Rows from block 2 of the decoder, named by matrix and row number. Rows with one number belong to one channel. Each number is 500 + 50 x the weight over its row's rms, rounded and kept within 0 to 999. All counts start at 0. Numbers have three digits each. After the name is the row's rms in percent of the matrix's.
# convs0: first 3x3 conv (decoder.decb.0.0.convs.0.weight, 64x64x3x3), inputs 0-12, a 3x3 kernel for each
# convs1: second 3x3 conv (decoder.decb.0.0.convs.1.weight, 64x64x3x3, transposed), outputs 0-12, a 3x3 kernel for each
convs0.2 099:441454573566497574425544528509459528457492500512477553565585606495511465428503428459470434444522445416518530600517579535570598482533566554470490598481597516495506416484492404489530499504523526482548638501398552506501499499528455429523434420423495550531460524450443539513498479482470442417479544485482433509551513489507517455626387561590439597503515531
convs0.3 098:450451481544483501480452500449510514449568497405532540398472529438530684434559695519579488498497534454495429559558575555513458514491477484522505511486451486521498516465515425347433452377441539452536530441543540472535431400463501585550498514536381380422381417540419529581552509526579492499504440514532487450480525547499516441511441495564544499464476427
convs0.4 102:389628489432746423477633460498494495509573515568481583519483489562500485546463528544505525528495499569519523458502459460555456435554501447504482453533525521486507472462479538516490544534467433464542522585480514512466529544484486448479570579578484482484491422413454409415474472490542466463504531490482435482453492513501495505389554390432505454398458377
convs0.5 103:528448449472521482399545489549613539424438501473527521542558492513571538521550539494419469503509537554513457447539469373502494418453511556547631516513493446523552444551522436506460458525500512564570574555486456525522502502479449380386526573562541594547476511515457477452499457473559512486473465473480613572451550537465489467417648521437497468488447540
convs0.6 100:537561508488501424541406450517605412465567468529473439445416453496505516518525482499567455458566512439448503564497552514459536553455530470525506478535486447495460477428500497455481479449469521456521520523515473445521520613519564503409526575397459464494457462535487428513533489412615510492531487509513531438577560532454473518580468397632388395476465407
convs0.7 097:574444501544448501414532566524409517559479496485555613420490553424477546504474450626491492535499454503505464489541562485488509471597533517451412461460481517510500583559484514489489491458465524524480424511553459561462437455509434572508505473592489445447455503484556542492437510506465405446503548488433412534519529565614554444356459500466447562524473516
convs0.8 110:442600426505622499542603503509552491462556594468477611461509568460521528507524513538594524579550480499526485440526396477551440524550490489475556518485527553549527414402444400460506478491515440466445427462385451604537516562492528489484590533496480506541463483489528522495483523497506529476550462460417558587419583586492549500413618446431540483475503536
convs0.9 102:564413550664485597492443583532572473456587471525463473558542446517535462469496482450431543444511490433473516485459497512442526552499507568508553495486518464453504479508557433445542535517582510453577539499478545435493482430451504462506538568550534477448472507425515480482499437432477423445464451483467545516434528490446503430635504552603458587583428512
convs0.10 101:391529573482582561491479403511499523534456509617470582489458390504503414476503495506558586513474550521535546472558467474572530526521519516517554523551598467519573487593538424455470395461482448557499480563497473526480500535468505471592547524446478542390496559410450512471466525601501549546451456528530503374510559446454543490479422258482522452430473508
convs0.11 102:361591396365619493427533507413518513541513409496493424505494464500456427494507450474499518484480546478496532510611508469575472483539497511578522493560506502570501567460448521428439495481525463565502475571488446535498517533385504524482422390381617620585583577535526541503469470510508492571487526466560486499500528535393571509495486416422550405342542436
convs0.12 103:550370528564457437550571503462375568487428567464515524489484486537564562447466485460435531501475499500503482519514441523522546525538513493448503518521545531530485499434410500472416471491494535497473546545500492496429517432493607551494471574597417346378486447456490496441500461457404412501534574525449533578548604549522414504557484572487437529577445543
convs0.13 105:524524514468455410514564498500494445504561596538558524545547499515524462512485455535433543553528606499463478469507451449560459469525449487490530502493573524464532480463487518524492487500499478544515467532468454474476527480473389529375476565487548537496550567527549547494438443430527474495546485497527575511433543470516522503356597428335677439411504425
convs0.14 100:708376589611393530463426536498579446511610367444528528514542512478476491423450450445508517478551553511576454505454487565491454510474455530535491540501505536466477446481515459473476464492496459488542439463524560463507552479421459476474474438506457529484461511515435486448454447475420449471461488471502480496538530571456444539544412515652450534631313457
convs0.15 095:462447530541489522545448535464565640480448474489537468497473509520477426451406428496519501527480514460461442490528472449524557510564558493560496565513511544465496522458435517419425514468430443527523424443445474406465522407532467487513517533531606556556536435431452391408535486509535500480473444522505531515497585516550504517428379510310549519407466515
convs0.16 100:369462555490480561490532504465492490454532476575575488445420458439419489476478518463526461462469565526476487391405409491561459507525467426483472479485468482492522479496479527515484552588548486519442503570586437494553521576560500576441414423432573535633484506593522545563517477397494515567503533559530426448524477518531555585515411446500555436502540499
convs0.17 098:523570506458416507599506517501567426457541455506440368536529540590517523506323334522500517497488425538540450600551472466469447517522559540509558525498531568558522465445491507512563473436470496509581459483560469440520489457460518488484563547533460464543544544570541423425497453491364417469424496446528549529551490554519396468462632488464568460497554529
convs0.18 100:453514441478541544488417449436478504494568547391465499494496520494474523480487527420455458586568526518423483455474486499564595424446474502558556482457444550484471484473498492484438508540531588594513482476532518544494643602582481561509622623525537533469549552530486489494460447486527618591431465495569470504524481518503565552570528578503405449539505516
convs0.19 105:512556543615553528551484514497609517484649533434634572431442380431521455413499453550417501566534551580544478484475421439511469487469515505445488529515478448518496514506489521525559563537520388500428397571473499450443485538525529528546597524535500488423473514425415448381523497485565517507501546520475533502500603558431484487388546455386595435434524482
convs0.20 099:415488428541480407565472458525466497539534549505438485533533518543521483570521530523455554413467502476501453482450489439503577513439421420441422578559469547584507433481483483447486508464509416436465669570476528491480500474453521479498498493444619540501592525515594552529509593510541517448515579509497432523614550605509403452560420455508440459461529485
convs0.21 101:529584492414458482505557511478474498474457556500523524567542501526525453487513545520593568451464416464473506528490508469443506494536530416460403499560542506462472473517415444493456468479455468445444475542504491523486478437559545531509445474470563572540544498495481476546558619500493434493556595491485524482610452452525458494484452513509537607475463422
convs0.22 098:346782470392678485393408391496478451549491424507457468515410535494447531516495496459537437458509423510539510446510525439568617437524473476502480502537510535460509460459569502476592488502586501529493463545513464542466552566456509477467542512406490527481520515491508527448515548411505541427463406466491515427552489457468497500472577333522607517525610494
convs0.23 099:630393590497509551458463517568500475483628582491420446514539544473502486479494507533412479575538457522459410447472499485451474437430436538528508508522468552578544467481529435456494483477506549471470477457534489418494492512475391493528558471527531506495549503487565530551520497523477510491477543455621527445516479533520543493536485558484394558512472492
convs0.24 101:504561497491472508573573484483441488443513544565538492499517533441491516413493568500441460437448501527437519501434429463461561511563521467466471442503553506552536506494582539516487476518482512512452401585501457547516592563534511383403474462540541457472494442491502467525546520578410467509423429533427482563518540503538500442582513479512488554529553486
convs0.25 103:485512501612495466484528433498490474491500538443602489529545532510504511490516506491521529389427439594552471555517550484461455540558594513449508511526592448476470427444452517536515473478464416448475536591564494454513501503454559587501506562498502506561506533528536541540499508525482498479493487546434479525479584576433391445466519531424597505458472505
convs0.26 101:454480508549461569595406601493531460563580427487562506550557487527531470528550514511547428505521434525529392503441516537443549552402498520532422540566462549633513493448513481455534534473549500483564505438569568452577481464573520449561536527566497496495528502472536519507494503465534565475453467512509554522520530539469445508575404631507380613555417559
convs0.27 091:595557456554485418465485452564506578481465487473492640488442498462407485481470496462557472448522455502508463527448492513502502493472503436539474517548581570475468505527508476506565383465500535496537493467451457512462491505564525465549439423518500479646507508645501486582525462433521433415492502606481510518520500434497496433509478589573463598580418520
convs0.28 094:518498454484493492508423515505523484456450516395501565527530468558566490575510471465556426509501453454505486497462445549538440586542483546551561539481481653541542521473486589526460554492514516457529488436530496458502453392498421468489430453491528557589462496552577604617492505468522549483494486479483441460478457461563488423436474558482447466512511436
convs0.29 107:440507481456585462546550517455512463416459411368522407556459454543430445524438436499537555443547534497523530455552534501524442530516440551508437507537501471466531470509568507511538601546580450578476413449439435479476467498570524578578508563594481477518473483498498510493548511557434503506526611655553498468534447386444426410457554432546490497491529443
convs0.30 092:387492612523490578494495514472596543418524557472521581538547553523528520607612578573561463492547463523492482491513440426505531466474494478571467485538486366472473451389495459387478528456503557559585471503553509415477441456557450391552444455506494507485477494475546525491550438482571489540589438438440519476455487471601567554409537523499486611471454548
convs0.31 099:639514520477539620489520543548491452493603479544552530478524526454508500526535541553543471493508405482493450501469481495462481553522559491471487536562444458433430480522538502531533448452464472425538509502549530516500562473491576457523422433442467517526476492511494477503541546504509523466586560494534437537535606543497510538429417480501509564508443584
convs0.32 098:555431540528506575549571472488454474427526493431511473572583538554565537549543522367462460525544515482535483520505481564554491521500442454531462506561495533561489480482491463462498438483474529460414571500510550580538483546546444520495663651509538504552486455489447434499374445511431496537377461489475544453489519436534478499520503517509531460534469530
convs0.33 101:455482520547623449423559479432446488463563645492443534397481437422461448459441470556557529522560484487504516491563443508492514488503479447544575491573586482523503610586544544434453532512516501505435496559477490567472590539526450592610356420499502533561477484501442487491580506557567516564539530479480516440432509484570521519383569399524614543466571477
convs0.34 109:492540522435622593650509506472514499507612464559461424472507493518514472497554556473567489580549529367379495477547495531564522463465468478525541489488493508494457454535505483489476563583565518537460559426411534440471613597492562530495609515423387383401454457500410452498501469482555519543516512501538582508505527500381544611518541461565402486476498534
convs0.35 102:454456428493586383478587444521456518513524497587443563508506553442427496458442498477518447462495500518505485471448428530461489440502489507594467442487436465451497568538594549517575615503510446547563477493527489548452561496493462306335533475456461407436409363430401354425474420484533518591544525608598571511505483473573534450453497396458484493564440486
convs0.36 098:494479489614502524560519605520475533494531431515679508545454454514454446519513534490518472471447400507485445507466480537494446499392447446433470480455544436465453500482485494411524501450547479449469500518560476435460377423500443489564429413434515487493513490466485485491575487483499470495544446453403486440434582557468591451560462502559611460542515405
convs0.37 096:549511551511450543529535504572527565499495463467481439511521555493454447477452482507523494518514468530494548632474443571454460524500447437501473399519520444542557520425468494390381530425354509589488551544478589550523472448459453459507420457504491505507475444430503447448561455423505429427513489436510525476521481469505501547557549477635493470494476499
convs0.38 095:424558415431568411471496433472461563514490510444427526545478468544476502595521591447455457512483456498582542433521485522493524569577475497512502528567571547521531464552481469504573495537609502502493553490454545527520593582485435493502505463436550522543582542533600543537504486497448421499528472441528478502503487439470457483421513491517559444516561428
convs0.39 107:682560463520578476476492553546503511494519441548527391519508491496521521539561566495524574565593523435507446521555485539454431435399419556506474457507484481450443511457509542470479567486508498522429468485527486431380578541472522511448399480528494477489446431482480490528552502541462504501365574555513550455472492489521501520515650460486520499535387436
convs0.40 102:429485480482511464604527446441536480504579445509559453499475522474430504553538568435424448518466528567500478534502466514442395537500514474508504542457476492505479517462502540427509578542521550542551556515569391518524484517556518494469507510496545479520513441479514486546512517485465529572484556530546600404544576457514454476543464391574548467483403512
convs0.41 098:553441553566434525452495475510518445453585483462470408428448457493525550514489450494494531517522543456475484443441458529454504457444480672631532485489467519572538515545491484546531526471422597634538464438462618552521483574492552507483565506547550502428530564470514486422527452415581545493522501471478559499435486474507581542519564500419592443507587554
convs0.42 098:456442530420569484403451554484445482531510499490520493472490482449449508453475554547428579619475555492512526463474480486537527492570421544527499568639534539548535484488462497459381490466475434589476366481513413479569507421461470491466585558496514528477489529493495610613533469534537534463505403390501554530465531469498507559350491480339495441374549418
convs0.43 098:498470534414467507431568512601480455569435524562526504473444430471466415483467413497435505506508464552521417471516520481489461469443506511441473544519518463492464548493463506456444542465440492496411394526517525547557459529446557581512447425465512562513529642548537623543520516512482528505543536511467441469502470483536489452479475514560483467588485517
convs0.44 098:536482466508425486498439459489521469420515516466563515386583646464604579589604532584434476498488482522482501559534467536548491500508517397475487483519506441470468525534490525538473634625580444453509554550506525507499425462514489410448484410391442472481430463469492493483551477472410390427456497569327420542470533547500511539508587461430496405518468459
convs0.45 104:624457563525422507507505608544579507518529480470542412477465507418464488410488505487445514536525562502578519626503546535523585538485566536493491574544514470546499526453532500492542506548569550471514517440537532434507503489585497471500456533507473512532400496492451466459510534525408552507500543509500548561562494515517419466568460592607516603507452545
convs0.46 104:503556550549481446458538420552628536527540488511488470489525524493531525459493510502460428552492514513495434524507433502577514474535542481421426517418498482450488500444424484445468499532483505481489497550519446490478501420498464346448568606552416456499442505519518528511459422450523620498486507467508592539492549494446524475461517629397600638426540579
convs0.47 098:549396459447449454492573515518458525457574481484575485386497468344476468355403376555436469527474466538476489490463507505467512536522554486470532457488531483498499438467520435427491488481530455479532477479521429448516531469406520456501478484518449536514494610568467536535488442485473442504503528607463524587544537521507503532452577447491500522525507521
convs0.48 105:416532491476501479500524543526449550499460579510508524514508496501490488477460444490508512475499539436550476552538519414457476493485526475407492558549580510549530462506479495515434517489366464421456539565615473477485383408422496453436505501573492469502468470481495492535473548538500527530488509506426404454456523625425532505409520487512536565415477493
convs0.49 099:575519481564454547444577559465533490443587534482519529468510442457523437452489428512596570472506462538493594499492558455441516520513488459497450543567484552506491489508491553559481508473466502498457565558559480506513414494523486547584503461576430493522461522481457492454592551485522461475545598491444518477536522537490472506433563451473582564438506453
convs0.50 099:486531469518448489493575493529491483500633531424464422388423452473505494422409495512511522446491465481563529437449422419515541533574591514608527534568501502572482390417538481444577479430524444472553563564509497481548560503471546489494536559519403398449457457508439408526542519522476427489527565529493532471518527516445457579512506565593520518499378560
convs0.51 105:512524574432473455470469447454466498568602507439444400496535482537519466578466432515552520440461455495530528539550477510398477559510509470483505452465493470483535582536528517462466505445508513543527497541472491510481501541546403427411469454400508544526541540511536448422538536514470465401410474380424456455499550545609567481533556479509605455490508460
convs0.52 094:591562467538569511517534453522477511503528500464440545524508482546487446556491436538497472480477446504527540430441569448394472458485484458518471447499517503534518488471485455453397464411354498440500523470531513569436461477474538441477700545565393382450405385423489434446554474472531508495466422529530452410473489477542492468516550479421501562433509492
convs0.53 105:462684423421658460455445461513538491563510599528437505529503496499466510476461490492464453555555597539474571518515471516540475461533483499553539515545586503520591540526494545508480519513485502472509400569496448537452413465442508583445437492502536519543512505574529549531518482523457489475483483490466557476480551519454535506421504474385618402387536438
convs0.54 099:599371530576461598493480496455510484512561455488571521502455441466402441481459533514506502517551464481568468515467543501568551492483497501500467420511516443485468548519566455454539494467598613576548561385487522476516530461538413438508461495506510430412429357388430390419463480555566465526470485477426455473506516475493463487521401482572446601576441572
convs0.55 098:448428549511528518457477485474543459472553436439500433485413469431402446461469541483487471513458503513500552531550593467492528508526506500558595474534554442489496528538578576548587432480468571428450501417416508537514484489527500494508490555490566492547568483526563485525549528468516500443547433452580504460544467493561508576540487469511523492457545450
convs0.56 100:410435476429463574431460505478579525453624509449533548506522567538550510531562526442501572510425451516416460499458522483509525480416493444513520430444421495495431568558581458455476435439501490546613481550481460518461534612527420438459559526515493508527486503505438464453502419482475458561481456464557567394509539388508555510434565577488524484451571515
convs0.57 100:468469520464489509477540554504560521473435444570608614484505499497511484516479447525498530427442493446586469538492530468446437497498524453450390484524507459475497478511523474477463454495457476457470514528523489529507471525449576590606460496443591559531541500484563527520442502539459454482464485534498439528520548580477482453433457450535511566465472450
convs0.58 099:541436489612549480566423495519545495591477451478437432462458536485487491490523518570494489556424527467429560608404416589492518459418442578450498520483519497557492542491453499541441515541485553523509521528437568516510422407453563382426571505499537552546555507477550472495477503436490513453540406406486426481556355430543521544608398439578354442501473518
convs1.2 095:497420546580488562469528493433548471513533437467482491541533507427513501523538508424517485457511553514496534501541570476499534499520447553491455487563519513567541515430439504420453535444500568555487527613481450411491497488422481558471514564493519502542610611489580579531464497533484525544463526484610529486479489529545630533545415509483453471523474445
convs1.3 101:521519490544492491491482492367544544383510527461479561579541476579521428509468424611516512554472518528454482506432555458445588427482501505556496544514516404360385556550504519608518540550506501545501518492544490549542497527477494473433529535551514382433610425483592523455437538589496590540461490444554450502521471565530517549506511439530493464481501460
convs1.4 106:386519446350435412422483444479427512491428564508463493533492435546496496553452480490468503520480534508408531534494501459540509532523415565573530479505514470485478441586496519496472482497455508422523569565498501484566445460464434535505469543547542492563551492516446539526524491533494498564539551516477530497522526540602581571450552415364644360450464471
convs1.5 092:458458589492560505490578506490442554507572520464467391509502485517454414439417449575550482548507570522558530415514622413529576456497537485468535491475401504571454557522500521435512532552529475476565513436464505515504525523526583493530552668649524580533503523559493522547436455532622547464540498506517493551508437524371504496473548514535497487487462545
convs1.6 101:587508440568442615497420551529572496480501509470449474452469489362493518515524515518532531468443499545430557458482437538595574470466467470523426470505475533361418508466549478524517436548486511501552519495526426460543550543448564530441519495468499509493561521514474510516479511570521544535530505553481445467461417444473494468582550442713527527653526452
convs1.7 089:471482555495505467490575496454481535525509431526488535490513473576470435504449465577528542545447455526486367418432445405405473443558467538611567564570401546522515524497594466622583530508497478424470391503559475533491449495494442493475449497493414399468505565630532585486486505552516478509410519501576546500463502487507571538476482474467545499437496463
convs1.8 087:441553461358494427483492491526444507449500486445503458480558529491511447411465481548461523496409437408472376507511511462527595545429505469446520558476554456549484406497521486487510452536513461378489504603471496524514428451455478529584461492495411409410403477495568558662512479492455448470473484464466505499378493512438494434442558472378562440454391498
convs1.9 111:469416451603402545524387453506446529341560451421479433501579476465556547473462489486451504378531494489525605533475493526525552534446522565486588470566427497430408540477478507453572471473511498536451498603423469559608544474514463420478507538580559542532583525458541551530500604517480609501532557511561558511508483507476542611480452475530516462588452513
convs1.10 096:472599464525612550542546472495482544565486555516498479458604476511483495554521611459461525481482540377441506433427413478440443522377437424420454502501526485466488486479504506489455428482490500487495472544416469469474449467461485544503487563497463494474536519464525480470565542542438547453462505531465461507454500552490513577487557505514602552601562481
convs1.11 098:457523501430482494479523448597523498565411494478492470454431458521513557505422496563462515508461433530462446501574499477443410438451491501435480429507448418448503414420539433462504551559533499503562459456432481433413552530531478553556512554499538419382380379397464480413481525388459499477534523480449497532454475519545567521526481570488525512472567438
convs1.12 098:481491524564543501466531468468556487425588508463531538443492464425472464462441462559564533518487458440467394494468415500554553489539505536506558505506508456456482470467533529403431544660546527498495523506439444490451464438438537613517575563485488495414571598483526512446407485487498614625494517532498481507474392450436519539488571572499564516534471494
convs1.13 138:453533463410716319473639431460471441496513550517402535472480484522514545505482491555416519573441490494563506494491481450584417519541468543502539555499533521470532509490509494458517477499447543542568537519496445555529503522559484523532491524472493496500495507478479491422452413447481437473508485493478497465440467541440381498455525452366701304374564381
convs1.14 095:477511480599515479529469342388425428409544389449450442472498520509498608508481533409447431411545417462526500505534533555491586587523544461475509472521386463464507482455517473477528479506476518585478484502582484559563529581511503484472596525528493444513591527529505534482478488499471518578520540536489493489502554530527518518460528485445529461511457580
convs1.15 093:488543504540685447477542516611500433503459473505469496514599478500563487472442569502457498544540500541579517493448486557545433448447398496466515584640434536494458556570507523521506576578505472582492513570527462484545498480556479435489516535457557554520523538566425455483544468450488392472477453432540479532548514536464471471458483533421597548543620531
convs1.16 083:493550503480626593511478534572517471535599495518516479453437470475519529432503521466475515453416525569466526552487520548506540558576537489447429527531567567524537472416507465410492538489510470490576500518540489538478573588584504545451465504417526575528449463510553500482522536499491521451509517494476495498504553541492510561482520543539565572548469513
convs1.17 101:506478505557512549473479561545532488546611529475478503468577488471617553515572440513551551555455529510528519580480534571505620528477465502592488515457386496518475470521470530523480546554564426505537436575522454544539500515424578595485567576554412561543547569531550484515475433518593556575495503522498510487489483507506467480504447539578466608552405615
convs1.18 117:492442467553547563545459537512473508517521550484511505501494501507514531472569590455514497591518450526475547438441434505545476431468439444479489527531506479598615472438493472495517560456475552491471391470467530543382426461438402405374445446428455491491434485482429503403478411400399501537394416425508571553467431426579601489533514474546452487554557555
convs1.19 091:444508499474581543483500536535510512517521474520457444550643500452626463549564476491381517525433503499549526557556571490533536512518395548536567490552503525477481499434504472405523531492482542459528436584524450485535501516502398494566497510505584650575497529503447463532514480440499445435457462474520529522496520513497575577515523577574585523620467513
convs1.20 099:576462443658568484549456466480522536531514497507531502483498482475490489450484538530552547512557569480468582515472464464448502498528525453475441570461457479535544483573485489614494557484552488428411605531412476438458481424461678605497532469484529459475428479416485461426472503562432462435547530525413364405499495518431429460512571491541491569565513425
convs1.21 127:498494533487462468540586465477463477475587558490486570482514524540443454478536589506542493479498553492487597516540519478424462507590522525517536489443477503466558465495461474471548537522546510461454540630602475428471436364412574580493485471464456545482416483495465551502479475441437414426517518471489477418552527432420407419497472481469557512532405461
convs1.22 094:509525472465438499411360510607562525693486528596500506412462503383478444467471537545427479590381499634486549512496482524527490482441506566562495512509540524431500466491416464570471380493407534514563438462534501506534614494461577455451540453466468510507486438428507504438583581561568587517502528516448524497473551498498573475460422427583433484551449421
convs1.23 115:482475482523513559456466475516449462477559437432435426445506437522502491429475500522541464548600452516508508494491496532556511494414518516449481421478507494548477491536551530443488502470498474522614485484447574584616441548524480475494474567472546477455502406498554457473471447500457525555456351479467494423547468456536456412503534514426556450565474556
convs1.24 076:558499509489458440552502475580493472534528489461504485591495526538515557563508525512462506521535558538503470524490540439485514518635515480483461477505475473464457550492453599463460497389439514519564554497574521439428471492542547557485467451495575534474511479434534505401503521478547574498481469459527501427504588560514577578466517488510518475482440534
convs1.25 117:460529473465584447479529533526563477473514535508585508468526443485520459505515522584518497582530603571618561508524514453494528437489509540417559565493554468538540525532504481433522475535512458480440419540550535419459477497464508415360495475457436448456495531506506490479482535635495409442487509526512530503477434546406437451523481474422519502543447497
convs1.26 117:411423473490397573517414658424369382507432426445547371500508451512551506490484519503540440449584439425460429440464529509455582554455626406407447454503388471561410531469516474463485448520463413462512423503557510532466512538486484493499508516565504460473459421476531533565484510493481551481528500481475518479483433462428530447472458491393364603469428632
convs1.27 091:545441501569426491590473508405492518497568548452517467529531584485456617438492504491431490522434478585455527471491528454485592511511491482432452444405522447458535514516514534509509557518511529541527566570482477480476547516540524536574525458507456473551474513566445387491474478478502646548505535488568502476513524496535483500450466440503401477495502470
convs1.28 101:490550523489508471507562524473444534449460502524531558618461486566460555616536530543533543542517539530497428551449441469471424440495458440408334534490441585506562490494462555463411585579545555504497554508509514471515552518546557501474555546458462476445449458465512531533522501506501453454530502505497531494542536553531533458557525488498468418476500546
convs1.29 091:533504471498441440493521474608533618590434600565524560539479552500500548574463537521515551508418547524453492548440472469363410539436501472538510554454511586495484452476420469521480443486416549581564546516505560509453494522537500467469448511497508521552474497538516448483477433466491476513487512513627545592595568466552505490543534447586496465470492425
convs1.30 079:489531560437433487489489564530496558536451479452446482549525508534529529472501491537493516541507549532527492488514526424508558403424474529530558580505531523512491557542470574584530567614618540500460467509499406456409535560540551581477467493493483478493525503573558541646594540542511490485516514526468448452532489493492483531444564590413530581432453578
convs1.31 113:589432641461332536515485533423544442490526466524515504395387491505459498462475518533554447532525433499453457592566550487440487480561510495507429581443437509502574425425539499491504381426523486459482541507556448493514462428493599569541437408430537480535393455521524483526488545482457488432526479479444405505474611536484495414536484455584386619469520504
convs1.32 085:572464495475447515484504482488510462443555478485486521434464396387537468429553473541525494458410441447431534492417390483468484509471426492469425512510455506384524536550493545531531521509413443378482523544359584537464494430404549549454519509484471450453538592450467468425558465490485569588474448527556536486481447510588544545574504507590527514579495465
convs1.33 099:501438460544437511532507467414525561412629525423577588521504414534490406578448512537521507505472457490486480607547474440457440524493535425579582469530490406473518377453430515452472438429479516509555480437484480528547440527549408559584465528431558534541412456533465500494551543481406471453439462416497545501536527514557452515502499477486484445565502514
convs1.34 091:516490458507392544520476507559456463480489490489501542431447430468577529542488503544532511501518469503407434572514459568405438492449464583560515551589522531533565352440462426524447555483523542558453524508434519509424484549454424460413484494470518478499484442415437475379478408387471561622493494462442471552520489461480470482462519468546525514561491498
convs1.35 090:541488508506451488540490497521559505514501495492461503504572508517577560395413539487527455527409495534524562538653579450597617486548503556582524625558495575427462486518402491542475463548520578573579447456502417473563630607489452539488495562472466503521636599556600465507462529440501514489476555444587601441525515455528606483443570470477546414531516459
convs1.36 095:485465510507449409525479494502519532586563530476473521446464534446490468481465575486466527541542516452413494537535505595497405509470449465543493506470462523527464430448471493500478451448504497460514533472506445396507543468519466575691510507497553484441512351390521390478568614507464363525601544430480469470442403570540518526587513432563437459516516434
convs1.37 090:489449480508418553523484518496536479502484488500500500528468389599544576504479462519447474511482467484455483534506506566575550566506482481445508538488543590551590599577507657608536626650591508472419520479490445403499533553594531525539537511567487495512446391429480512529552489505583496506541468537503434459534472520528468486517470433519464441572511503
convs1.38 096:460552453462459484502541502547517659553517610516514558349506578367428502410430480467286533520427472579501536419419335468551443478535452538483574466425498481451493449479553460448636504468528469413438499553458497498512544555501500514580466474493597557460555489511460524516497555476469576509484507480474514449488494488492546488486504471429492388495502486
convs1.39 078:547508496522469470529478483555472502495575464508564482408541519492553468410458474540431464491508479453505442608529496520450450502509401560548554484471530455500519484542485539522529472583460579568491408514529551573495476553543456447458507485488490556476425518488484473523499450531434535541430461486467494498541537485473530498553543419529501412628429543
convs1.40 086:571449478572495465589426542579483535562465570562537541497456470522519473418483555480447447490499559523506570498482460534517489572506550492517583533487503392523578466550519475566552515506493447473510454476489567480455540446397531415469484510496533555592525479537535519508546519546473478474479510493545438464603495442622465517503501465649516456599493430
convs1.41 092:491462426501586514478538443553443559530541460546503509487502488516549519583539573486445509515465495438470458531512581509542513567596548522566467506488488454439434556539499466451571505499505558535448478498445505453533463633523453375490528588529508460505535419415505430515367382423649576525486459491504554525469462415479489558457530570458443453501522477
convs1.42 111:412579529393561480483552512624451621681491548541502506571499601482451465552485567504446490539428480526509511511510473465549526455556489461401469521377450492408402480511515562556497472442434444464575475528533519474487525393440545522489531558486489509487465474418506464440580534551506461505536523488487531471437546519535523506465503519416605548415522495
convs1.43 095:515503595506570532497548467496462444538503576596495442491576515591525505583590495514431409585439473411402501531535596538445573478500591471525483488497424495493389533539491585502480527459437382447466449628562510526441439498447464513494502551512517477583536481513452470496472518475523424459487493560491487458496543478529529522510484468535566545475560496
convs1.44 099:514547438547579500528545552437461510382488553439481564516498528465477555489503588526530484518430436492495463475462428439402480442457519463544559472568456466475396469402398456492543507500491505502467510482540491519540607594502550628491514565505623501521589520515600541440521570576551619614494517475469423493532492530540582571531547435511573506535544522
convs1.45 104:495421498507439470507484412367462532408432515408502492552411521527456489562507494535408441491325488502456440446439478392402516457477469546485539427483509488511443495469486478466521470445464549524558534527471513478526536535519505586475451457474489569480586463562510510443420477485425546575463506515636502512528452503453471470433454440490491461464398471
convs1.46 076:499502473495618551517499568506559447573536478519410436469508520411490496410458506576565477484540512570620505480407448492496458528469423558461472547605553576541489501440521496457562509495509496499489477452460542427552512515408553578541463578515498546502480529527460500491518523484470547440471499458554564485477470530409555557427404498474513557465489536
convs1.47 119:487466520464523511455538449535432466496457472467461495502569515525487557486497500527459479531542490518581527542490504434482529519469389563575578488357468484531473489502444549487483574530483531554511496531532497515556454446461544516435468486440433429428503465429541529443423429460500544537521547580554545526533488427465494565449507544476513511469417478
convs1.48 095:488584445448524481551544516540449507481500482447530423549532429524510456506459429605532600525456531531415453475495515431518532609477463605578487489575525545657572516510475587440450479536474478388507446497568504471497415338497637643565461459512466467539477503548549457551519459417387510477563448472366488485441491474484519479442464430396506395528490551
convs1.49 100:488505516494529456523593437546487467490517510488493548495438475559552496535526523491517464511403468510487452581557539484423475500586507518472549496475420503379437501542481529434471495490518488491517489451482514492430426422456406540432497523518516484470476557504439435486511520495486451508433503459435503434582549516505462562502502493407529436542475506
convs1.50 095:475422522493492589509467475534463390468602521533478492524558484458527559519545574484474472496490464425465477442497447487599682539654658501460500480503504500430511512640607505462519450540555438526511590558437532525595434517511525608515496482456490532495621611540542541533527464422584537508532453420474509523525474471525472571466510465484525574499477518
convs1.51 098:488467542484518522476492554613463484448516494440517545468477442469540524388373514509537526558484520513427469468484484624633653541595533509541564539460466501533483470514492434443537435393543480477531527397504562592512563547545503476491481580520557540498603529551572564482470480483547507452498517512481422548452486550480602584493475488528514540494507553
convs1.52 090:449517477498541432469517431530525585552453602538498543523532550497498499482463492534444469514524527498505551477546464526712551600624507567496559492478576532597536584590532520613560452540563487381516493452511552467434507487386481521485506547508561441474544525476573541531530537497544503463484464461460521480552560464567607448494521517413570597447542542
convs1.53 132:404581387384589401341397351541464585602390603533411541508515490467579451498526520499375501460394523563469551501525511508499492491435455444441493489423555522452502491504501473485504428485471491494526531468493543495526514451507504460473559473474483553548496470474522553483519522507525500502552518539460488489433551479464595491424483409439572423432595377
convs1.54 085:510497535535464528503571406422502503434449419486430465520522601509491559520478543512504494486498517495554464555562527496518509510518415485567511491500508426526472511521552547539526542453468486522534521552441452373403455502475512545556460502484591543570616505381568597573536564482440498512482558554533536560557531545556557569432465433437454520471567512
convs1.55 083:505506540554474507454497519474550550505446519556493484513545553446477526464450461506504554504476502455463550596562500457468379512521517509610611511501539442431482512500536540441499548540551519564541503619495543532482467484525556570565457502477461533386604562390540520412510493439485512472500427431457462455507471478525500502528467565507484501461537478
convs1.56 088:459515557490542571470521541459468537436436497513482533555479466525481507478439462614597521507516540447444482478539521488576546442587506575605569612548567566495527498537471541545535520480452555539547561522503438568486503568444546554471510481405509502544508452511482485494582499556456596624454458429526510586537484499628489472466495531477471539408499508
convs1.57 147:528469529505500521492454528468549509449467474538493468468480493548547508503462495476504493524524542531576563508491518470554493493493469500513489571560552511562508464409479512491492457444479420442525508444508472459443451445436448321372453419434524493476504467478480514475553617605449467451485538565392333484473450495386368428489479440536565582483459432
convs1.58 087:555548495579505551538527469525593589483509531518511522532526432490503544459483512428499509413535537472492527564551468542524395489524569523492538476549467412457402538437518572493608509473541504512488436589430528460475494513532523509514568589541621515447560585347460491471582560514512521506473443467465500463579456471525589535495507523629636453687472502